From a checkpoint of a small image classifier: norm layernorm, layers 12.
Rows from block 8 of a small image classifier, named by matrix and row number. Rows with one number belong to one neuron. Each number is 500 + 50 x the weight over its row's rms, rounded and kept within 0 to 999. All counts start at 0. Numbers have three digits each.
After each neuron's rows are labels from the 100 images, of 14976, where the neuron reaches its highest value: "place" is the part of the image that holds the peak; "top examples" is what is common among them. Only what is clearly more common there than usual is listed. The data: telescope images of galaxies (Galaxy Zoo DECaLS). In brackets: how many of the 100.
# fc1: MLP up (model.blocks.8.mlp.fc1.weight, 480x160), inputs 54-107
# fc2: MLP down (model.blocks.8.mlp.fc2.weight, 160x480, transposed), outputs 54-107

fc1.147:482534453564460553580548485468489541458549453524513549493564555564498444562428597519410539447494513428580503490451597472539460568514511494458530581420478477520534
fc2.147:589464578434452476544479508395483512562525564486469523507479568459588542446520495443482479528523444438514519497508563483438520495444435618516520451600511450489579
place: top centre (33)
top examples: roundness: round (42)

fc1.411:534461462464468523485464531544495450451434460543501514456528575430495596474526493526456639448429474441456391494458515598490473521476490571491475398551531530401457
fc2.411:549543471524484564524564445561598518480462457424457550485541565528548558422478532456491469417497493480520531394581437507471527484501484516492438506529469453478588
place: centre (48)
top examples: edge-on disk: yes (28)

fc1.404:493497496513488519488553515515497458431582443458611541481464533491541510466575418534497568503513417612532552531434439551549596401546613571567545509502426455578505
fc2.404:486539575464527435432457506497471467582504536561486463593413463489515549510516480436593466523467413435515414590512467513462458479469459483509452571602509525430472
place: top right (29)
top examples: roundness: cigar-shaped (40); edge-on disk: yes (33)

fc1.420:528522546515471409518483562546457470525510520593316514516445485489475564517545493479504510518504563482494528442491509442492491448480542527611457455562478456403585
fc2.420:510571459534498481495538398546596434497447539538581510533453471537517459514598530550397509553551450415461568503490502447535554517449519524453550549492515460521555
place: top centre (41)
top examples: roundness: round (44)

fc1.396:453591495457528595496378514542490417545431528515503559500547547494538520486486561472491553477588499589496438545515544465431536563429499582557541422482500526508523
fc2.396:579516504529487606542467490534574502478511509539518482469569588593527464521574425445591518514465453537416534487531446524409459464577515424478403464435423569530496
place: bottom centre (30)
top examples: roundness: cigar-shaped (45); edge-on disk: yes (32)

fc1.80:528474547487478499520484396421515469391553441504472535476474547504536544535425500505441461518527508539590442510464574473552530462540608505448538467515519517508635
fc2.80:371547562439543484454481524506524534430562478415524439560485592510587503439535566461526519505513527572491488575552495514455581463529382525472469485404403428496488
place: top right (25)
top examples: roundness: cigar-shaped (28)

fc1.271:512505399519447503423537407473527437476529512485520453533525510502501647493550537485535504490566458457520459515396599457516422596521499466485535504491472430483505
fc2.271:575537456500601495446480496452490488491589534540510462547468525459491503512525417415524572543481597515490507532448505366406462532556594585491529593525556478608476
place: centre (39)
top examples: roundness: round (54)

fc1.213:539429566622530628425462547499473479466463434427503413582504497539395480482555402496433542543433506436587453519540552428536567501568495376496431473480442464548503
fc2.213:465529464526490429483559493523577485549517577469572458517513477468525581506549573533522491521450458510523433527568532525433509633526424526503440544494445414471492
place: top centre (28)
top examples: edge-on disk: yes (29)

fc1.373:519465492525527460613528501503499551492481443500533493526398468500476440555474530584406497403449459574537435436548492499462554526541589546509496573499548537486520
fc2.373:537524461466488565432439422587546519516518451512475473509583475416477468457547435512591475518526415469509468482490540470470454570407487546441514516529542447489478
place: top centre (37)
top examples: roundness: cigar-shaped (29)

fc1.270:458519513536469515577473610507471541487512548555543515530480472400486572432477514507481524474392580439421495484477534507448501542564429512448486554519566511492390
fc2.270:475490470532501571559522540501511513532505434554454502497548475538515478544560552497473461561536417555458572394637477567411397472468582429507472493464586514447571
place: centre (92)
top examples: edge-on disk: no (62); shape: featured or disk (62); spiral arms: yes (45)

fc1.303:522452454525496453493477447530600655447471506533456484490492478544537459501508532557529546479548493574541429519451457548496488528487475458527532448486406496434561
fc2.303:434492493551465543525483534593554492581532467507405560498486524528486553519538499466493472522447469470601480476486515462551384493558472499449487565504579492477393
place: top centre (29)
top examples: roundness: cigar-shaped (30); edge-on disk: yes (26)

fc1.152:490555458455499563476461487514412406470601415572566533528501437437521553484439501450399522517511518448395494465463592497394425485473518548583491576402551495495466
fc2.152:559462374474531562539522465522558563505497494488513503436523535512604528523588468467514529423497532522463493545449531451435465604570554501509490468561398525527459
place: centre (38); top centre (30)
top examples: roundness: round (41)

fc1.151:526489449507577520450497426564446513536427552502439473449529470420482528538503526463508454476462429508445502531614648496486412518456533449488430373477495458567500
fc2.151:462453480531490478491539498500452547549507374522437510513478589485504544528503494464499442525631427494577500580408467534452481512479548494466515605459474552444483
place: middle right (54)
top examples: roundness: round (66)

fc1.63:571448518464487547488413485522470432504506551544487452471479474480443523587464523487516614563499403457463461493572430485492566442509454433495429484436560459377479
fc2.63:555537436468515429513541511480476471644475513573412537531413470460536486486425631495449511442538608577596433513504505498532514463612517482546561606544522513496521
place: top centre (36)
top examples: roundness: cigar-shaped (33)

fc1.231:490555480539529466558524493507477478481567471494413426499423461602512442539478444428485475477507503443500538518446515518448525511600450488483491455450469466523466
fc2.231:508338647514579587455490607524520481513552461595584530475425500493548506420492610536478391574516539502545443520486554418488421474502534454520514545648436508440516
place: top right (26)
top examples: roundness: cigar-shaped (39); edge-on disk: yes (28)

fc1.297:437552435447476440552522542478442434470523475480501571517493466485336514519550545387526514534481526473471482475482556540491443532497478516515550582399500526474400
fc2.297:504459448481411537435531442487554520538527491473474436408549538609598522502515453497551496407565421545459479422509437543471511571529520513512466551505436452522545
place: middle right (28)
top examples: roundness: cigar-shaped (30)

fc1.163:555576565531517513568534466552535475483494468556548568509508545564488540495563485510457501550514454401526544519518576482491445533530542500558523501499550552408564
fc2.163:488440516370467422541502490537501525611573628454575504534470491436521452502512402442568412390445526511511519524517450473474505561424453502464571537538472523519494
place: top centre (50)
top examples: roundness: round (58)

fc1.326:493559471536412501506542499461482523476488477481415529424544504479450529502444455428517567532484403433621436530548524447491534491507482469589449507499562512562429
fc2.326:574481464422526528539421496531528450536509438519414627524481486423481513521447556565567506527558428519430461456477557495486470457450554462515544485514574474491571
place: top centre (39)
top examples: edge-on disk: yes (35)

fc1.10:488536504591522517488455578531486469447498429418545405487434549440487419465574567548536457528477364452527439423430543605428416456518524444479614503474490493467437
fc2.10:529422568493551400430485607541408515513494588519538543482456563429535500388437570460562464488605572564534510499605484530473438529498481510472448547523506596557469
place: top centre (31)
top examples: edge-on disk: yes (30); roundness: cigar-shaped (27)

fc1.448:556511495495580488616467533511599441454591457511589485516475535443474513504528483516508597531466467520514520512463508511520508472521530426464455537515504533514496
fc2.448:567443382537545409415505525407471539488533521561547446511458515523540553476496486557459611455523465538418509499521438530486493565547517519532518549513432419501406
place: centre (73)
top examples: roundness: cigar-shaped (25)

fc1.85:449492468501467530591546454538487491504492498543454396545445543555551551548427434497537516482512549527530386501552494598574538512452511563459467480548436536569500
fc2.85:500549429509507420552548577497528568396492431487587549483453499487452488507503525580419524393532424556469548510530574478436461446563541468462469536556551463558491
place: top centre (29)
top examples: roundness: cigar-shaped (26)

fc1.58:460525498519547533467448518503504460513454626503598460534554519522549529526471578503412404480454474511506488499525504470469458549583517499521569574474489590462480
fc2.58:532501524581356410503524442557515546525518414565487540464467542488515490555539480489576489517572417482490493450488452534484467465503532462500477464443478446553510
place: middle right (47)
top examples: roundness: round (51)

fc1.77:609593443556534528486493501508559437474557515505437565444474497484527466570519484444565525567484471503467533513631596467528387448484454554405478487528426461519600
fc2.77:482510431510453496455458513567601561399497541524570494507472501502504504470552517492448559486537480492398532574529432504474487480486460487472556524519492527478449
place: centre (92)
top examples: roundness: round (50)

fc1.118:523433489491477480486518561512472491473461484523509458453521498567573499532580403534433488473380514396489503420452597486477429512504523456444458469512513464597545
fc2.118:629538455566509514577524506500591526565595542476479488504478417476495435487571479491430576574505483488462507449541516479498462510675541461476494477406533531487508
place: top centre (44)
top examples: roundness: round (43)

fc1.83:494585511534531473526560545516476466453555556494537469501477474545520453484526497456487529549399403445606520523535555480453440539455571497554450520450414344477475
fc2.83:496424493442480490440397540546491457550480479524496627538540494443534482546419524531560469469553545471372404532460462459545443490471478492559537474501463474551456
place: top centre (41)
top examples: roundness: round (45)

fc1.315:414590449441497504519482443424523468511565512437511419461548581542561459545530591531425540493477482499571570539501491555530548475523485418522514500525507476421468
fc2.315:518409503495444476519501421538460500532442467560455537544525526463539511535511466473542567433505414440546468523425547416450492516395466512538563545641470398429498
place: top centre (60)
top examples: edge-on disk: yes (34); roundness: cigar-shaped (29)

fc1.133:591447488462513488476402470527515457451497506420473544517512565493566499489487540457515448445533433411437493431519496424416556489510481506525573458540458496453510
fc2.133:480508445567538619529543547508480466568536505453519547542500485520498485511593401516484422491453543554439523489491495515457565512499490526470466476499423523455470
place: top centre (58)
top examples: roundness: round (44)

fc1.287:484513515562564473462462552536524495441546486406468467524406505605477633498460452462475488552502405453493443539403444503512436479458547566566510487524470525568490
fc2.287:458538511494408480575564505464512490424547485498507568429575542432510463504440524504473529412540458491441555530417480521491489544577581470483566523588567474502455
place: top centre (43)
top examples: roundness: cigar-shaped (33); edge-on disk: yes (25)

fc1.278:481490493480480438457398438613478370427529561550502519621434509508594565491482523600524428476527427436546439439467519493494493519524411524444548519553462505475508
fc2.278:467469452540529493449452522434588528473538438563528608458498463552571514517458459444553583499505564489553456467472534528483456501480506456484507536437498527520493
place: top centre (30)
top examples: roundness: cigar-shaped (41); edge-on disk: yes (28)

fc1.394:520539414524537470503470545447550471509486544415521488462535481517615483591537507528465511390519511481476521500486506412454493539548526497489466530567541469511524
fc2.394:492480538443396494548534427497493531534378466464505473552430579520489443513507479468579502576574422483546510517446479473539484483393446545423520463516454439503505
place: middle right (34)
top examples: roundness: round (48)

fc1.139:538516376529459532524564426566500494492508503498509576450480564488413504483491507414570559517479540539467566507575533478469542562469485596488542550507538424582463
fc2.139:456487500485604539551461502547544552508436461544510440578476489434533465532604527485430385567501451468467480457505551456422410432483418442478505423490528608356566
place: centre (84)
top examples: shape: featured or disk (71); edge-on disk: no (70); spiral arms: yes (53)

fc1.425:518532386499534507517528568541510497464443365509470444447510489504452566556415481511440553480480492430538560519503457466542535485546476411483519501455637454560479
fc2.425:564438429416483489479399402544475494436560546511552514522557479518478540422566487486477395513462511487513450528513545504447466547502559518549516468517490529463465
place: centre (66)
top examples: spiral arms: yes (39)

fc1.45:454558519456610510597480484493514493508453481411528516490527517534525458553518542439394511508422474439490449467494566548495402466568539446447407495539600423505542
fc2.45:502372542515471485526544487473509501632495472575500559468501567439453457549534432502563462535543483437434505471507418483449452513584421504498526493482426401474479
place: top centre (31)
top examples: roundness: round (71)

fc1.47:500478470542533520530579516509550473472552523493464453479512518447415449582514540581439479449542422537486559533560472509495413444446505431469518541426535568426524
fc2.47:537495424412461473473458434596468550431484574518434540520499494481518576524459549439526489508482405394457516449495514506488465456426498482495453489508475423556543
place: top centre (34)
top examples: edge-on disk: yes (27)

fc1.73:525467482441477513567462548529427415430490454470485563489512534458496519567406509477583563570547405510437444490486477542459455536466509610457564457576516549424466
fc2.73:513483466524450587473503505523498528491500474452434469490481511602516641470546470547473480469539485466432542471534453512492415525601509492551412527510430492494593
place: centre (86)
top examples: roundness: round (54)

fc1.280:477503470469475481481622500507535491492486535427525485529418440615413505422500462508466444539383410578550495466494531516519502510543585476504521469478524525512567
fc2.280:452525441516490465494379515574461556547502544484554433562514509527529417444541453517508543474598489456517497578487513464525418405542509493491540504525546530560530
place: centre (89)
top examples: bar: no (32)

fc1.306:493525509594449355532538472491485500456453588500478454560484431528486583478435521535483519522506440498558448577542381523506500555471433516504487515460518570468489
fc2.306:539449450548539454482580581556449400434520502478527579511473426415471503557490525592547490477528466411402530521516465530505335515439579508495523540493525498507546
place: top centre (36)
top examples: roundness: cigar-shaped (40); edge-on disk: yes (30)

fc1.298:518419502478396522497528502448468408462468420515572507447564505575382472581541544528575480473598526494414473573483575563482497453497438520487546510469627442478471
fc2.298:470554498441502560502462489548521568515529579520444542545520576462566524431568414499446458494513455481507526475508512508476532477413488616528478453499410488509486
place: centre (60)
top examples: roundness: round (51)

fc1.227:403535474597516459624450515478479543489449538451476464501508497484416450429537547569477508479514516493623455474495515487455448447490555479502394475605462504485606
fc2.227:540519522543538499479604553486482486565549508480511510502544483476455460459491530543484537569452473427483482483459436491502433514474433481476540520474543383612476
place: top centre (38)
top examples: roundness: round (60)

fc1.477:485505501479500489511526537593483563463497519570472567466490518495456487482520614622537621539603444496472528489501507515657559413510469377507566525466539464516469
fc2.477:442443487509483498464434520535500414435495450528458439549472466523514487424552435459508469386495540499621420564501535542504430560401492516497523505517418557456557
place: top centre (33)
top examples: roundness: cigar-shaped (28)

fc1.44:499530464524516546490447491525445464450528550468533609443527470628547446523514550492396509515307505545600434571568455508524511462530439487507525523398555509456521
fc2.44:469471483394420533579475510503543627479497559460531495479475603510541540359532536501505489413535504577446543449502477535525512501374537590475546465550527481517510
place: top centre (42)
top examples: roundness: in between (63)

fc1.300:417538470554435505528514454483528455542443441538454501515475600497420514588489515489485504573545483546572469465573519517570392447470500437561454549537578478468484
fc2.300:547443404391557531550501495466468540459510485516419396459519441451462547602449455511523453509486551489352491401537539420520428455489472423496503565500461466589552
place: top centre (33)
top examples: edge-on disk: yes (33)

fc1.258:607508453566552482501509494476557373465553514508549451457502501416527532546462582517502504533528460502545466528528467504512370453473445518552599501472552532490550
fc2.258:537585460513413440453525491535454549495495423443473575476515561574462561479528480527476607444467411512451499500546468457480476476463516492482436495445522486592518
place: top centre (34)
top examples: edge-on disk: yes (31)

fc1.60:500539468495512457399460538437538455447556584491502497542527550518480563496494557473499447459504410489413383537526491614467441499475522467507564513516528431565578
fc2.60:485440520486502507543495603516531519466495462349495475431479620519566448474501557531547517534565411441482501568583413466536451553589550441494561554399432477479575
place: top centre (34)
top examples: roundness: round (46)

fc1.61:465614477560441427484573510498549458473584454462392584522531543541565545469545527529495511492465495454575436507420494472508481485537460510517476481449529536528480
fc2.61:517449583512468466419540511475479522554593531560525489577491500513499506465433460539534420504512550437507548537440524466532436557440590416564493410576492438440480
place: top centre (41)
top examples: roundness: cigar-shaped (35)