A small image classifier, trained from scratch.
Data: trained on telescope images of galaxies (Galaxy Zoo DECaLS), 44167 training examples, 10.9 epochs.
Rows from block 4 of a small image classifier, named by matrix and row number. Rows with one number belong to one neuron. Each number is 128 + 32 x the weight over its row's rms, rounded and kept within 0 to 255. All counts start at 0. Numbers have three digits each. After the name is the row's rms in percent of the matrix's.
After each neuron's rows are labels from the 100 images, of 14976, where the neuron reaches its highest value: "top examples" is what is common among them. Only what is clearly more common there than usual is listed. The data: telescope images of galaxies (Galaxy Zoo DECaLS). In brackets: how many of the 100.
# fc1: MLP up (model.blocks.4.mlp.fc1.weight, 480x160), inputs 0-39
# fc2: MLP down (model.blocks.4.mlp.fc2.weight, 160x480, transposed), outputs 0-39

fc1.330 058:116191053141097095121108093151058113112146113099111113144102083104115123115205128089109130121142108079198133185095122129
fc2.330 060:153096188154164135140157136074167119110138094139180158166124141115162159122153168122137132121108070109119126122114141089
top examples: roundness: round (47)

fc1.251 026:138084080128139055063178097173102103078107119146134110144167153118109105105082107149111079089137167118120125105200160132
fc2.251 028:171141195084122162103104118093125089161075136123105144098091150174161156111105111145086138124109074113128165126095062097
top examples: roundness: round (55)

fc1.276 092:158186120117203135094110089042165158101099163102116133148155095085120138121117134160084174128117127142094144108088129088
fc2.276 072:163067108133077082109109170147107091115159076102147089155109089128130099113148147165153105091122131187106117149141092141
top examples: roundness: cigar-shaped (28); edge-on disk: yes (27)

fc1.378 191:106111097135151124130114138106124084173138064116102119095154094085127207100144237157136166128132147079107142153042052091
fc2.378 184:134150145127123140092110108194113143113139124085182129127113160133110114146113099112154125130101102171137063129214149098
top examples: spiral arms: yes (39)

fc1.190 160:136126106123108217131101092123077178132125117084134099143129094175136137116082084149102145074111139146113173130157133151
fc2.190 167:152124088126177107155145121105138086124131125171178162133164133125169175107144187066057142137082155132097135107068128094
top examples: edge-on disk: no (50)

fc1.308 065:138126133109158177111104140127106080169121117089138126151087107165183081196159098161062171145081081151086179166104156092
fc2.308 060:191110092113117144140133099071189141150178173121092114098116114162121116124164164112090168115179159099126126079131092141
top examples: spiral arms: yes (41)

fc1.278 019:107106166136110099145154125169100161106097086125195108089071094184147154147137108129093118116144131120143179168154123076
fc2.278 019:109151146134181137172116096166162134107145126134080172169128153154128091096095101139098167101111087106138116090173074142
top examples: edge-on disk: no (56); spiral arms: yes (50)

fc1.139 059:104135127115150147137124143098117153117139135076115145147123092092119136178118126060104163104097136101151091156094119157
fc2.139 065:071115123111145195157165099090122150161126179166194124108177130184144162111084183102094119050189130096117123104139172089
top examples: roundness: round (42)

fc1.456 040:057109125110095167071139124069126127115158159128185172122108108107124094115106110147150163119111147170161143174140116193
fc2.456 036:160103125157130105138120156190136152117086111138103094111136101173158109098118125173129091154143144102098102137155156190
top examples: roundness: cigar-shaped (28)

fc1.442 040:146156115161168102069119171129124154085073125144136126138093048084060180147123184125147125111121130116135146153081103149
fc2.442 033:155134075103104142168058158158144123111180126095136077124188182157125081106117107151107178090058180174084075114195141177
top examples: edge-on disk: no (55); spiral arms: yes (48)

fc1.121 040:169172145139165124105113111152180099092141122095159133089144086087076139175115172074191115151141142106085137153135073156
fc2.121 033:132132115104000121197089146167121133109127168115136144110138133148163150053108117085095137158157120160148117122095162117
top examples: shape: featured or disk (62); edge-on disk: no (59); spiral arms: yes (49)

fc1.212 024:103096066123138102111144115178127165181117117090084086106148175077154169081103104144115166122099134147153093195089095115
fc2.212 023:162158144061155163072091086129124135112148161143159153116165105173121152115117162150125101127087134193137175143109122119
top examples: roundness: cigar-shaped (28); edge-on disk: yes (27)

fc1.363 051:083082157138143108035111136108118164096150140131141110127137083100171154132149152136099123135141166141148080151062080133
fc2.363 053:166142131132152110165106098101122129127068143176105151098156130193117140144109129130139170073106168092115117132140112123
top examples: roundness: round (54)

fc1.290 251:073114172169152132105074159158173133092093178125205098128131091142113079171125169187119150102153133088130110139103056150
fc2.290 194:199167088062079133182097138076114080186139097107146155114115140083111097053159168099114154143148085141097106079159163116
top examples: shape: featured or disk (64); edge-on disk: no (61); spiral arms: yes (51)

fc1.52 044:149147135141077174091083101134085169162129139086112170069115122112154145139157144163134160122140114111192143073052097049
fc2.52 043:169143128109144095096131113093114163141156123166119099126162153148178152127138144159132145100051113159152095108131140119
top examples: bar: no (34)

fc1.46 105:117159135145077130093114197145090149115139119126088184137166116104112145168137041133065147100184132081121196134095122182
fc2.46 117:159123097138103096134115154107134139119064104104104100115124116164105100148126181143127124097074068168164120113128158126
top examples: roundness: round (42)

fc1.175 192:130141139094101110096123126152065124144128073124074158165163125192131192121091151103142142155101108085128143143111094115
fc2.175 195:101065116158158184164091119132135203107127146164171169110173189100184108154136135073116126122101176101202203165115141079
top examples: edge-on disk: no (58); spiral arms: yes (46)

fc1.257 061:135116145101114079077115096126100077123151098140115159127156130170127139146107085088113083065169158153112153163136176165
fc2.257 066:140088116128144168141122149090133134108067130123174158119162153162165080145121111129123136119101138159209184095116133063
top examples: edge-on disk: no (54); spiral arms: yes (43)

fc1.150 048:115165104133157214091129104169155138169128140146151129061130123162081127119139157064105132100130151103149108106132144138
fc2.150 045:180101104106112113162103168128135125102117116164133063129243154139131149058133123154104103117096101168116062167180077116
top examples: spiral arms: yes (44)

fc1.201 056:127146136100102144111079082124141154087158107106155162083091088158152128133090138075178156189159160131150156140137083140
fc2.201 055:083117157204133147142159183112163119080122125126096121162168145096045142112111156149168074039133176125085077147163122146
top examples: roundness: cigar-shaped (30)

fc1.220 124:087113147118181170140169125144123121187110122086139116083090090143112153153143135172105149121107112112134172152197083145
fc2.220 131:204123066147078117173126132130148129099092118103086152144171168102110108127105212042147143070119067143119155117085116063
top examples: spiral arms: yes (42); bar: no (30)

fc1.305 018:121086132074193137067063099107178106114178078145144153088102142107161130099183097110104163134108150173107087145078155152
fc2.305 018:106144125163100157135122131144117141093085139119091175158102200152122156124116167167110115150092108131153110231185066129
top examples: roundness: round (68)

fc1.17 052:086136127175124122096161140155100211031097107126156111063157128119170108148188158116135120151126142104077100176068105104
fc2.17 043:146153128117124158168143111067135061119150139145130130201193104139132085141083170142103153133158097125178092143154118162
top examples: roundness: cigar-shaped (29)

fc1.32 201:073107202149116162137035065168150140134162094140139123104098116180141115094180186162158145106143161076132157206094130122
fc2.32 186:141098056122193130163095139152122102110176142133221124129225156067151137123144127104088106132172114133058146147147044100
top examples: edge-on disk: no (56); spiral arms: yes (41)

fc1.57 019:143122152118143143194140095137152109164128083098101137078153143074093196096117154119160126090128114128077187131147082114
fc2.57 016:158085088155146190124073174132103165119166120141104110155180133151094161060065139121070111123071131124188171109133122156
top examples: spiral arms: yes (43)

fc1.48 046:132162158142152159125114190121097118138138164152199158096145111071133126158061141129111157193054070108168145161125135130
fc2.48 040:097162115120084090153130136170171139139057156153141113105155112131161166113139088175115091117122066101140159145135085074
top examples: edge-on disk: yes (34); roundness: cigar-shaped (33)

fc1.7 015:144131079092131083099166178140103158120138118106097154149080142142117195174133164181107137088137139107138129143175154107
fc2.7 008:136136082160138174117099129187128125156118118139099091099134088159127131096112179161128144152105144150122116100132068146
top examples: roundness: cigar-shaped (26)

fc1.433 020:133136145161116131073146140151187129070109142199149136114060152121121107116050133084119121129114198136122128102141130108
fc2.433 022:104119107061100113136100074099076102100108117153093174102175184192149182125122133154132144116060111135131126207128066136
top examples: roundness: round (51)

fc1.474 104:115132086149142119072100145129144115164136131089146168109147167097145085071084217148143131095138187150191179063075111104
fc2.474 099:116130097148148132155157168109164150121150089147081083066078195161098121132135077118083171101105204063117129123115153163
top examples: edge-on disk: no (58); spiral arms: yes (46)

fc1.476 048:181054116108150167084139126162151061032140080115157084159144115111091159124085091132136080145130137154165083089178138135
fc2.476 054:156173096113092064137142164092177123171119134101105158175151139124142153139130167109131151079151152115116116136095080095
top examples: roundness: round (50)

fc1.33 086:157093140071139124071072118092130134152096133138143128118133081097168140174154125144132158151153166135198149142101123133
fc2.33 088:121123121141147140074131083133081111128124103127071160074147199210108133148111154113128150127120132106120082178171000185
top examples: roundness: round (57)

fc1.4 203:119118128097155168047149073089118113174124106128182112181133126122153149153102114134126142057087082133117112220117140163
fc2.4 219:119168155107045119135067117147162103151099175111160163112147079166149135111099135097114084142191112056150119158129182160
top examples: roundness: round (57)

fc1.8 272:118105064137136153115125128126145102129196047129075161070173101093085091157115147117133128156150097104134198165037103100
fc2.8 206:158153144114110133181170183107092130110112099117123146148106174120169153145097137103138095087100106088075146113108163135
top examples: bulge size: small (25)

fc1.84 029:115151106094125151133102102136183172131168104117134175122084152174216080166132167094127122110136169067161131163065174122
fc2.84 024:140157133190127122150090139184065088136129121101104182093174105118129136179112177163110117106164137156146083119117137161
top examples: roundness: round (62)

fc1.266 028:111102144137078161124107123153148075114108143139115122177104128158116097151129117113042172161190153080097088119049105138
fc2.266 027:191075112136203134093133153085131109073152106170130138123153105114114110160154168080126087080149165129175089154168093092
top examples: edge-on disk: yes (29); roundness: cigar-shaped (27)

fc1.28 051:086088132150113101098144166115114140066089142158100118112148130096143063158166119137124167167156150126171131115111081119
fc2.28 059:163202135137138099084124096088148097129119123197086139119104170124152184145075122130109123115147166159080095193101042165
top examples: roundness: round (49)

fc1.69 073:101172119087152114103089137088093129113146133107154169110083151148104134097123125098158117167152081123147177144135166179
fc2.69 069:173140133081047097137179126155131089100139144135113163094123145130138141148132183142136130034159102094064126124123151105
top examples: roundness: round (48)

fc1.455 021:185149178162170134104122147129126126105150143184115102158116113143139111116100168120133154134139146124141153135077150178
fc2.455 017:152170175099100125146154087076164098156115135116102162114125091141118157121158151088103127084114157113136115122070119126
top examples: roundness: in between (60)