From a checkpoint of a small image classifier: 7500 steps, batches of 64.
Rows from block 5, named by matrix and row number. Rows with one number belong to one attention dimension. Each number is 128 + 24 x the weight over the matrix's rms, rounded and kept within 0 to 255. All counts start at 0. Numbers have three digits each.
# v: attention query, key and value (stacked) (model.blocks.5.attn.qkv.weight, 384x160, the v third), inputs 80-159
# proj: attention output (model.blocks.5.attn.proj.weight, 160x128, transposed), outputs 80-159
v.13:140128130132137150137110131099155134134117122185127062111133142146155122103096159153129079150154138111109067172122123174071132101171116141076200147173121124118132128165121104128173174125105133121086122135161110097116098079161149139157148109
proj.13:125076142127106086075190123191108141133149147152149073136147080137094138117137128140140071124098117125105176113155119074172134125144142130138119119134158171125111125115084115100136158206137148145146144106113136120144126155131134175079109116
v.14:112130138123158112100118153105134127144127137154153098125150114135144143152093145141125175127086125134079130098115110136116135161151160124099143124126093130116136125168111072170163103148115149100145101112129110115107128113131151110136118111
proj.14:153100153128138150101115101152111131132131104179109103134120112141118132138118118164128110118150147123126120118096156119136105107148092155096136153109147139118125149122095149120111136137133118117124135135176153137135107118109105154127131130
v.15:110137126155104109138139113202082105099125132103123154179142122153155135123153091120109129108107140143163192121113169097163146139084117100167076131080148157171088118143155154081104080102140144103152090129100128206115136153111120110142114178
proj.15:136176116152165155173073134050144146139116123079074172107104169090138120136121127115126191125162118106127056146119119149083137127124122107129133132136069095126127168158160125147112073080130114131100160166122129089153151093143134059190116099
v.16:134120106098162117109101110132133144139130111121110118113132126128148129152133138117133125124145129136139147153140143094133123150140135124115137129122110160135165106117123120107157125160087083117126095121148135091143189137107122113158138113
proj.16:122143135129140151145156130092117145159148137123125116129101142108127102132109130119113172153144152147144094126101134151120121119126091140097125107117120122120115168141118148150143107110154169104143147154114148101104116094131106151136118122
v.17:133157111128131118143075132163160139125140121106120104132114169141156143158134141090104033114130124135160131118148145149141088111159111116117124146151100162148134141147138139143134105081135095083102090153101106173144148101139109126148157135
proj.17:114102124131132115136135106118111133113150131125117124115154093090140127134117111130124140137139136126115124138121116099110132132132175131118122100110132128137140131151129145121123103135131168142110159113102149091112136173098136145136091077
v.18:111158154108126128131170102122146139143110149161118146104111096128120145141122143110103128145150110156146121142147104114058143103173150133093165156105087124120171156145118110120152102138101141098129118107139113141112129142124126098156156119
proj.18:149120115141148158105104083154112152165130103153116108120121121154133136143125113137160170127108161085129114145133177108154119114132100144139147087119155136121094145130129135167107135123132144137142174151138122122150114133135115121132103094
v.19:136122082113167100155142136164130120139147126102088092130107136135101153192154141147118130112116137138103123139171118101148090140131061141132079134107109083116176115124128088227091106087144131132087115111098088128138133134093122138118155178
proj.19:118130110145107152136114147109118130135120135122151199155173098116169150077136130104134144145122128130147125126146139093112110118125179123105169137086147156138125116161130153117170128089128135120116138128190127096109128110144157114118137118
v.20:104141131118130106110160141089141130132131129121103146112127102114097163146151136114102157118158106137131146115169143092105135130134145119144091112090147119164126144089129134147124107153176133137128159111117129140175145155108093143116117129
proj.20:157134115154109151135107108160122142119120121097124170131136147107115128106132146119133141127101167128161098128102145129160135117124111140124165154148123129090118124156152111157122141099100143142138118143152119133098119082136137111137145102
v.21:105144144129126126128121141123129115126150118147114108090152113135114114155114129124133134130141125114093133106113132155132136125150140115140142098144150112117111115158114135171141135143109136124112116155119093115154116100123131119097127105
proj.21:116106108092130124140146142126145146159104142132129127132161092112142136117136132148118138108124120138129128115111125086128105129145131127114129160099138144150138106094120151114139115119148122132109158122125155105111157135137124139142126127
v.22:136156096086206170152130121195121133101122137210127122109135114149116120137136124141141078138129152126075119112155131171134122088133121136121138123155127138133071161175148097129150118108121113134107131090099128131133166114143117093178093119
proj.22:094082125121109107092119111078122146141115115120127110151121077140139110138126088132129140148137109088187148149133120102110144157161140122117144146067101148148160098089077130123121110164135132124143133123134128129109133192088132129140103103
v.23:120123126135152108124117075118129132112173140094126119130172139135128114115143132108141158153146117120183187121135145097093133153116149118136123104101140128124114105099142157106106132113111140126135139126145107088156157112109137127094114117
proj.23:134173124105127123148136177092151128122102132134135181144114164132117090119135144129120148144149114155124078129124106204130103147106119123106132148162099109132150140149171126142156119078152119119146110139122150148128106101155117115131118127
v.24:127096124155087115127167156126091121164111137093201110118154170143127124151113160140122180119110148111099176106084130117120125174083122140112106091134124103096166119073137115117108126151129139159098136142127110157139105141099140149116165152
proj.24:162147160103169170154132134100174097112105172136085154160123166109129120084101130149128153109135129171137107119117118125122122089082124121129139150134123117105135148155100183146137107105117110092161085148122162099129129094151100117138130162
v.25:141082174151122140102176100130120110098152100118133199122146124123107108137139151109119172137150137138145117129134140125147140138055167123136119106109160113086119124058139148071100086141111131134162163140128143096159105163110118140125135101
proj.25:123149096121131129149138163081141130118082147085131128129105183157124125132143107091107127150122132135135134138140140202092151155094101121131121146148131126134120107145160121166121161138130088155144146095080124173135151112141124098149162167
v.26:130172122142130152141123095097112150085110153173142135146138132127148142083102117105138117173114138119150144121104100111087138117154134123130172134133140154159110123151139119140168148145134142144150135112142137144121169140171145133131099096
proj.26:133119134133140103109120158130146105114117123151137111128103154159104103155127129151150099182147099099132104123131126166173129135103115130146108125141120131104155136115155104108112130158136108112115084149143142139128082107116122142144134136
v.27:189162133125146166125164117138101130120150132116071144131151136126136076169164119095134105127115125114145136113152163098132143125157131127140112122123130134108112151092136144148104118124092133130120124129118116108127097183131137125107118109
proj.27:104128127115124124114119125098144119142101137111162194119118155130150127105116116116165182121131127137106115155134105134089117142109112134152128139098142127134143115140142122115149130147154145131165108132123129129139121103129112118125146124
v.28:153096161137087162088206147138141084154144149134166153151163124128121108116165158113087212108103106147130140096136145140109103136118123125110112094129134132105169096073100157088030120108119089149137085145142138079139052114105129155046149119
proj.28:120114109106117110161146153144148155112096084122140132122136139157117168165140131072119102132139154104116136125155092152111139117120149106147131158125136104123105111111165100147126141095113143147147151100100125206134160133151134148144151141
v.29:151148106122157143138147123170121134150128135152109140112139140092108108158148140134139069139168148145111150124133144153126132112130146135120134151174138121127097136117142138116117097081121132150111169120092080147127142134133093079157156108
proj.29:145123160107153166117150129065123159131132166096138116119109111137162119126075115144136219117130131163147143178152117076074143127128106137153141096056113138147164125099099134126108093175126153121153080114090163094114155166105116129141098117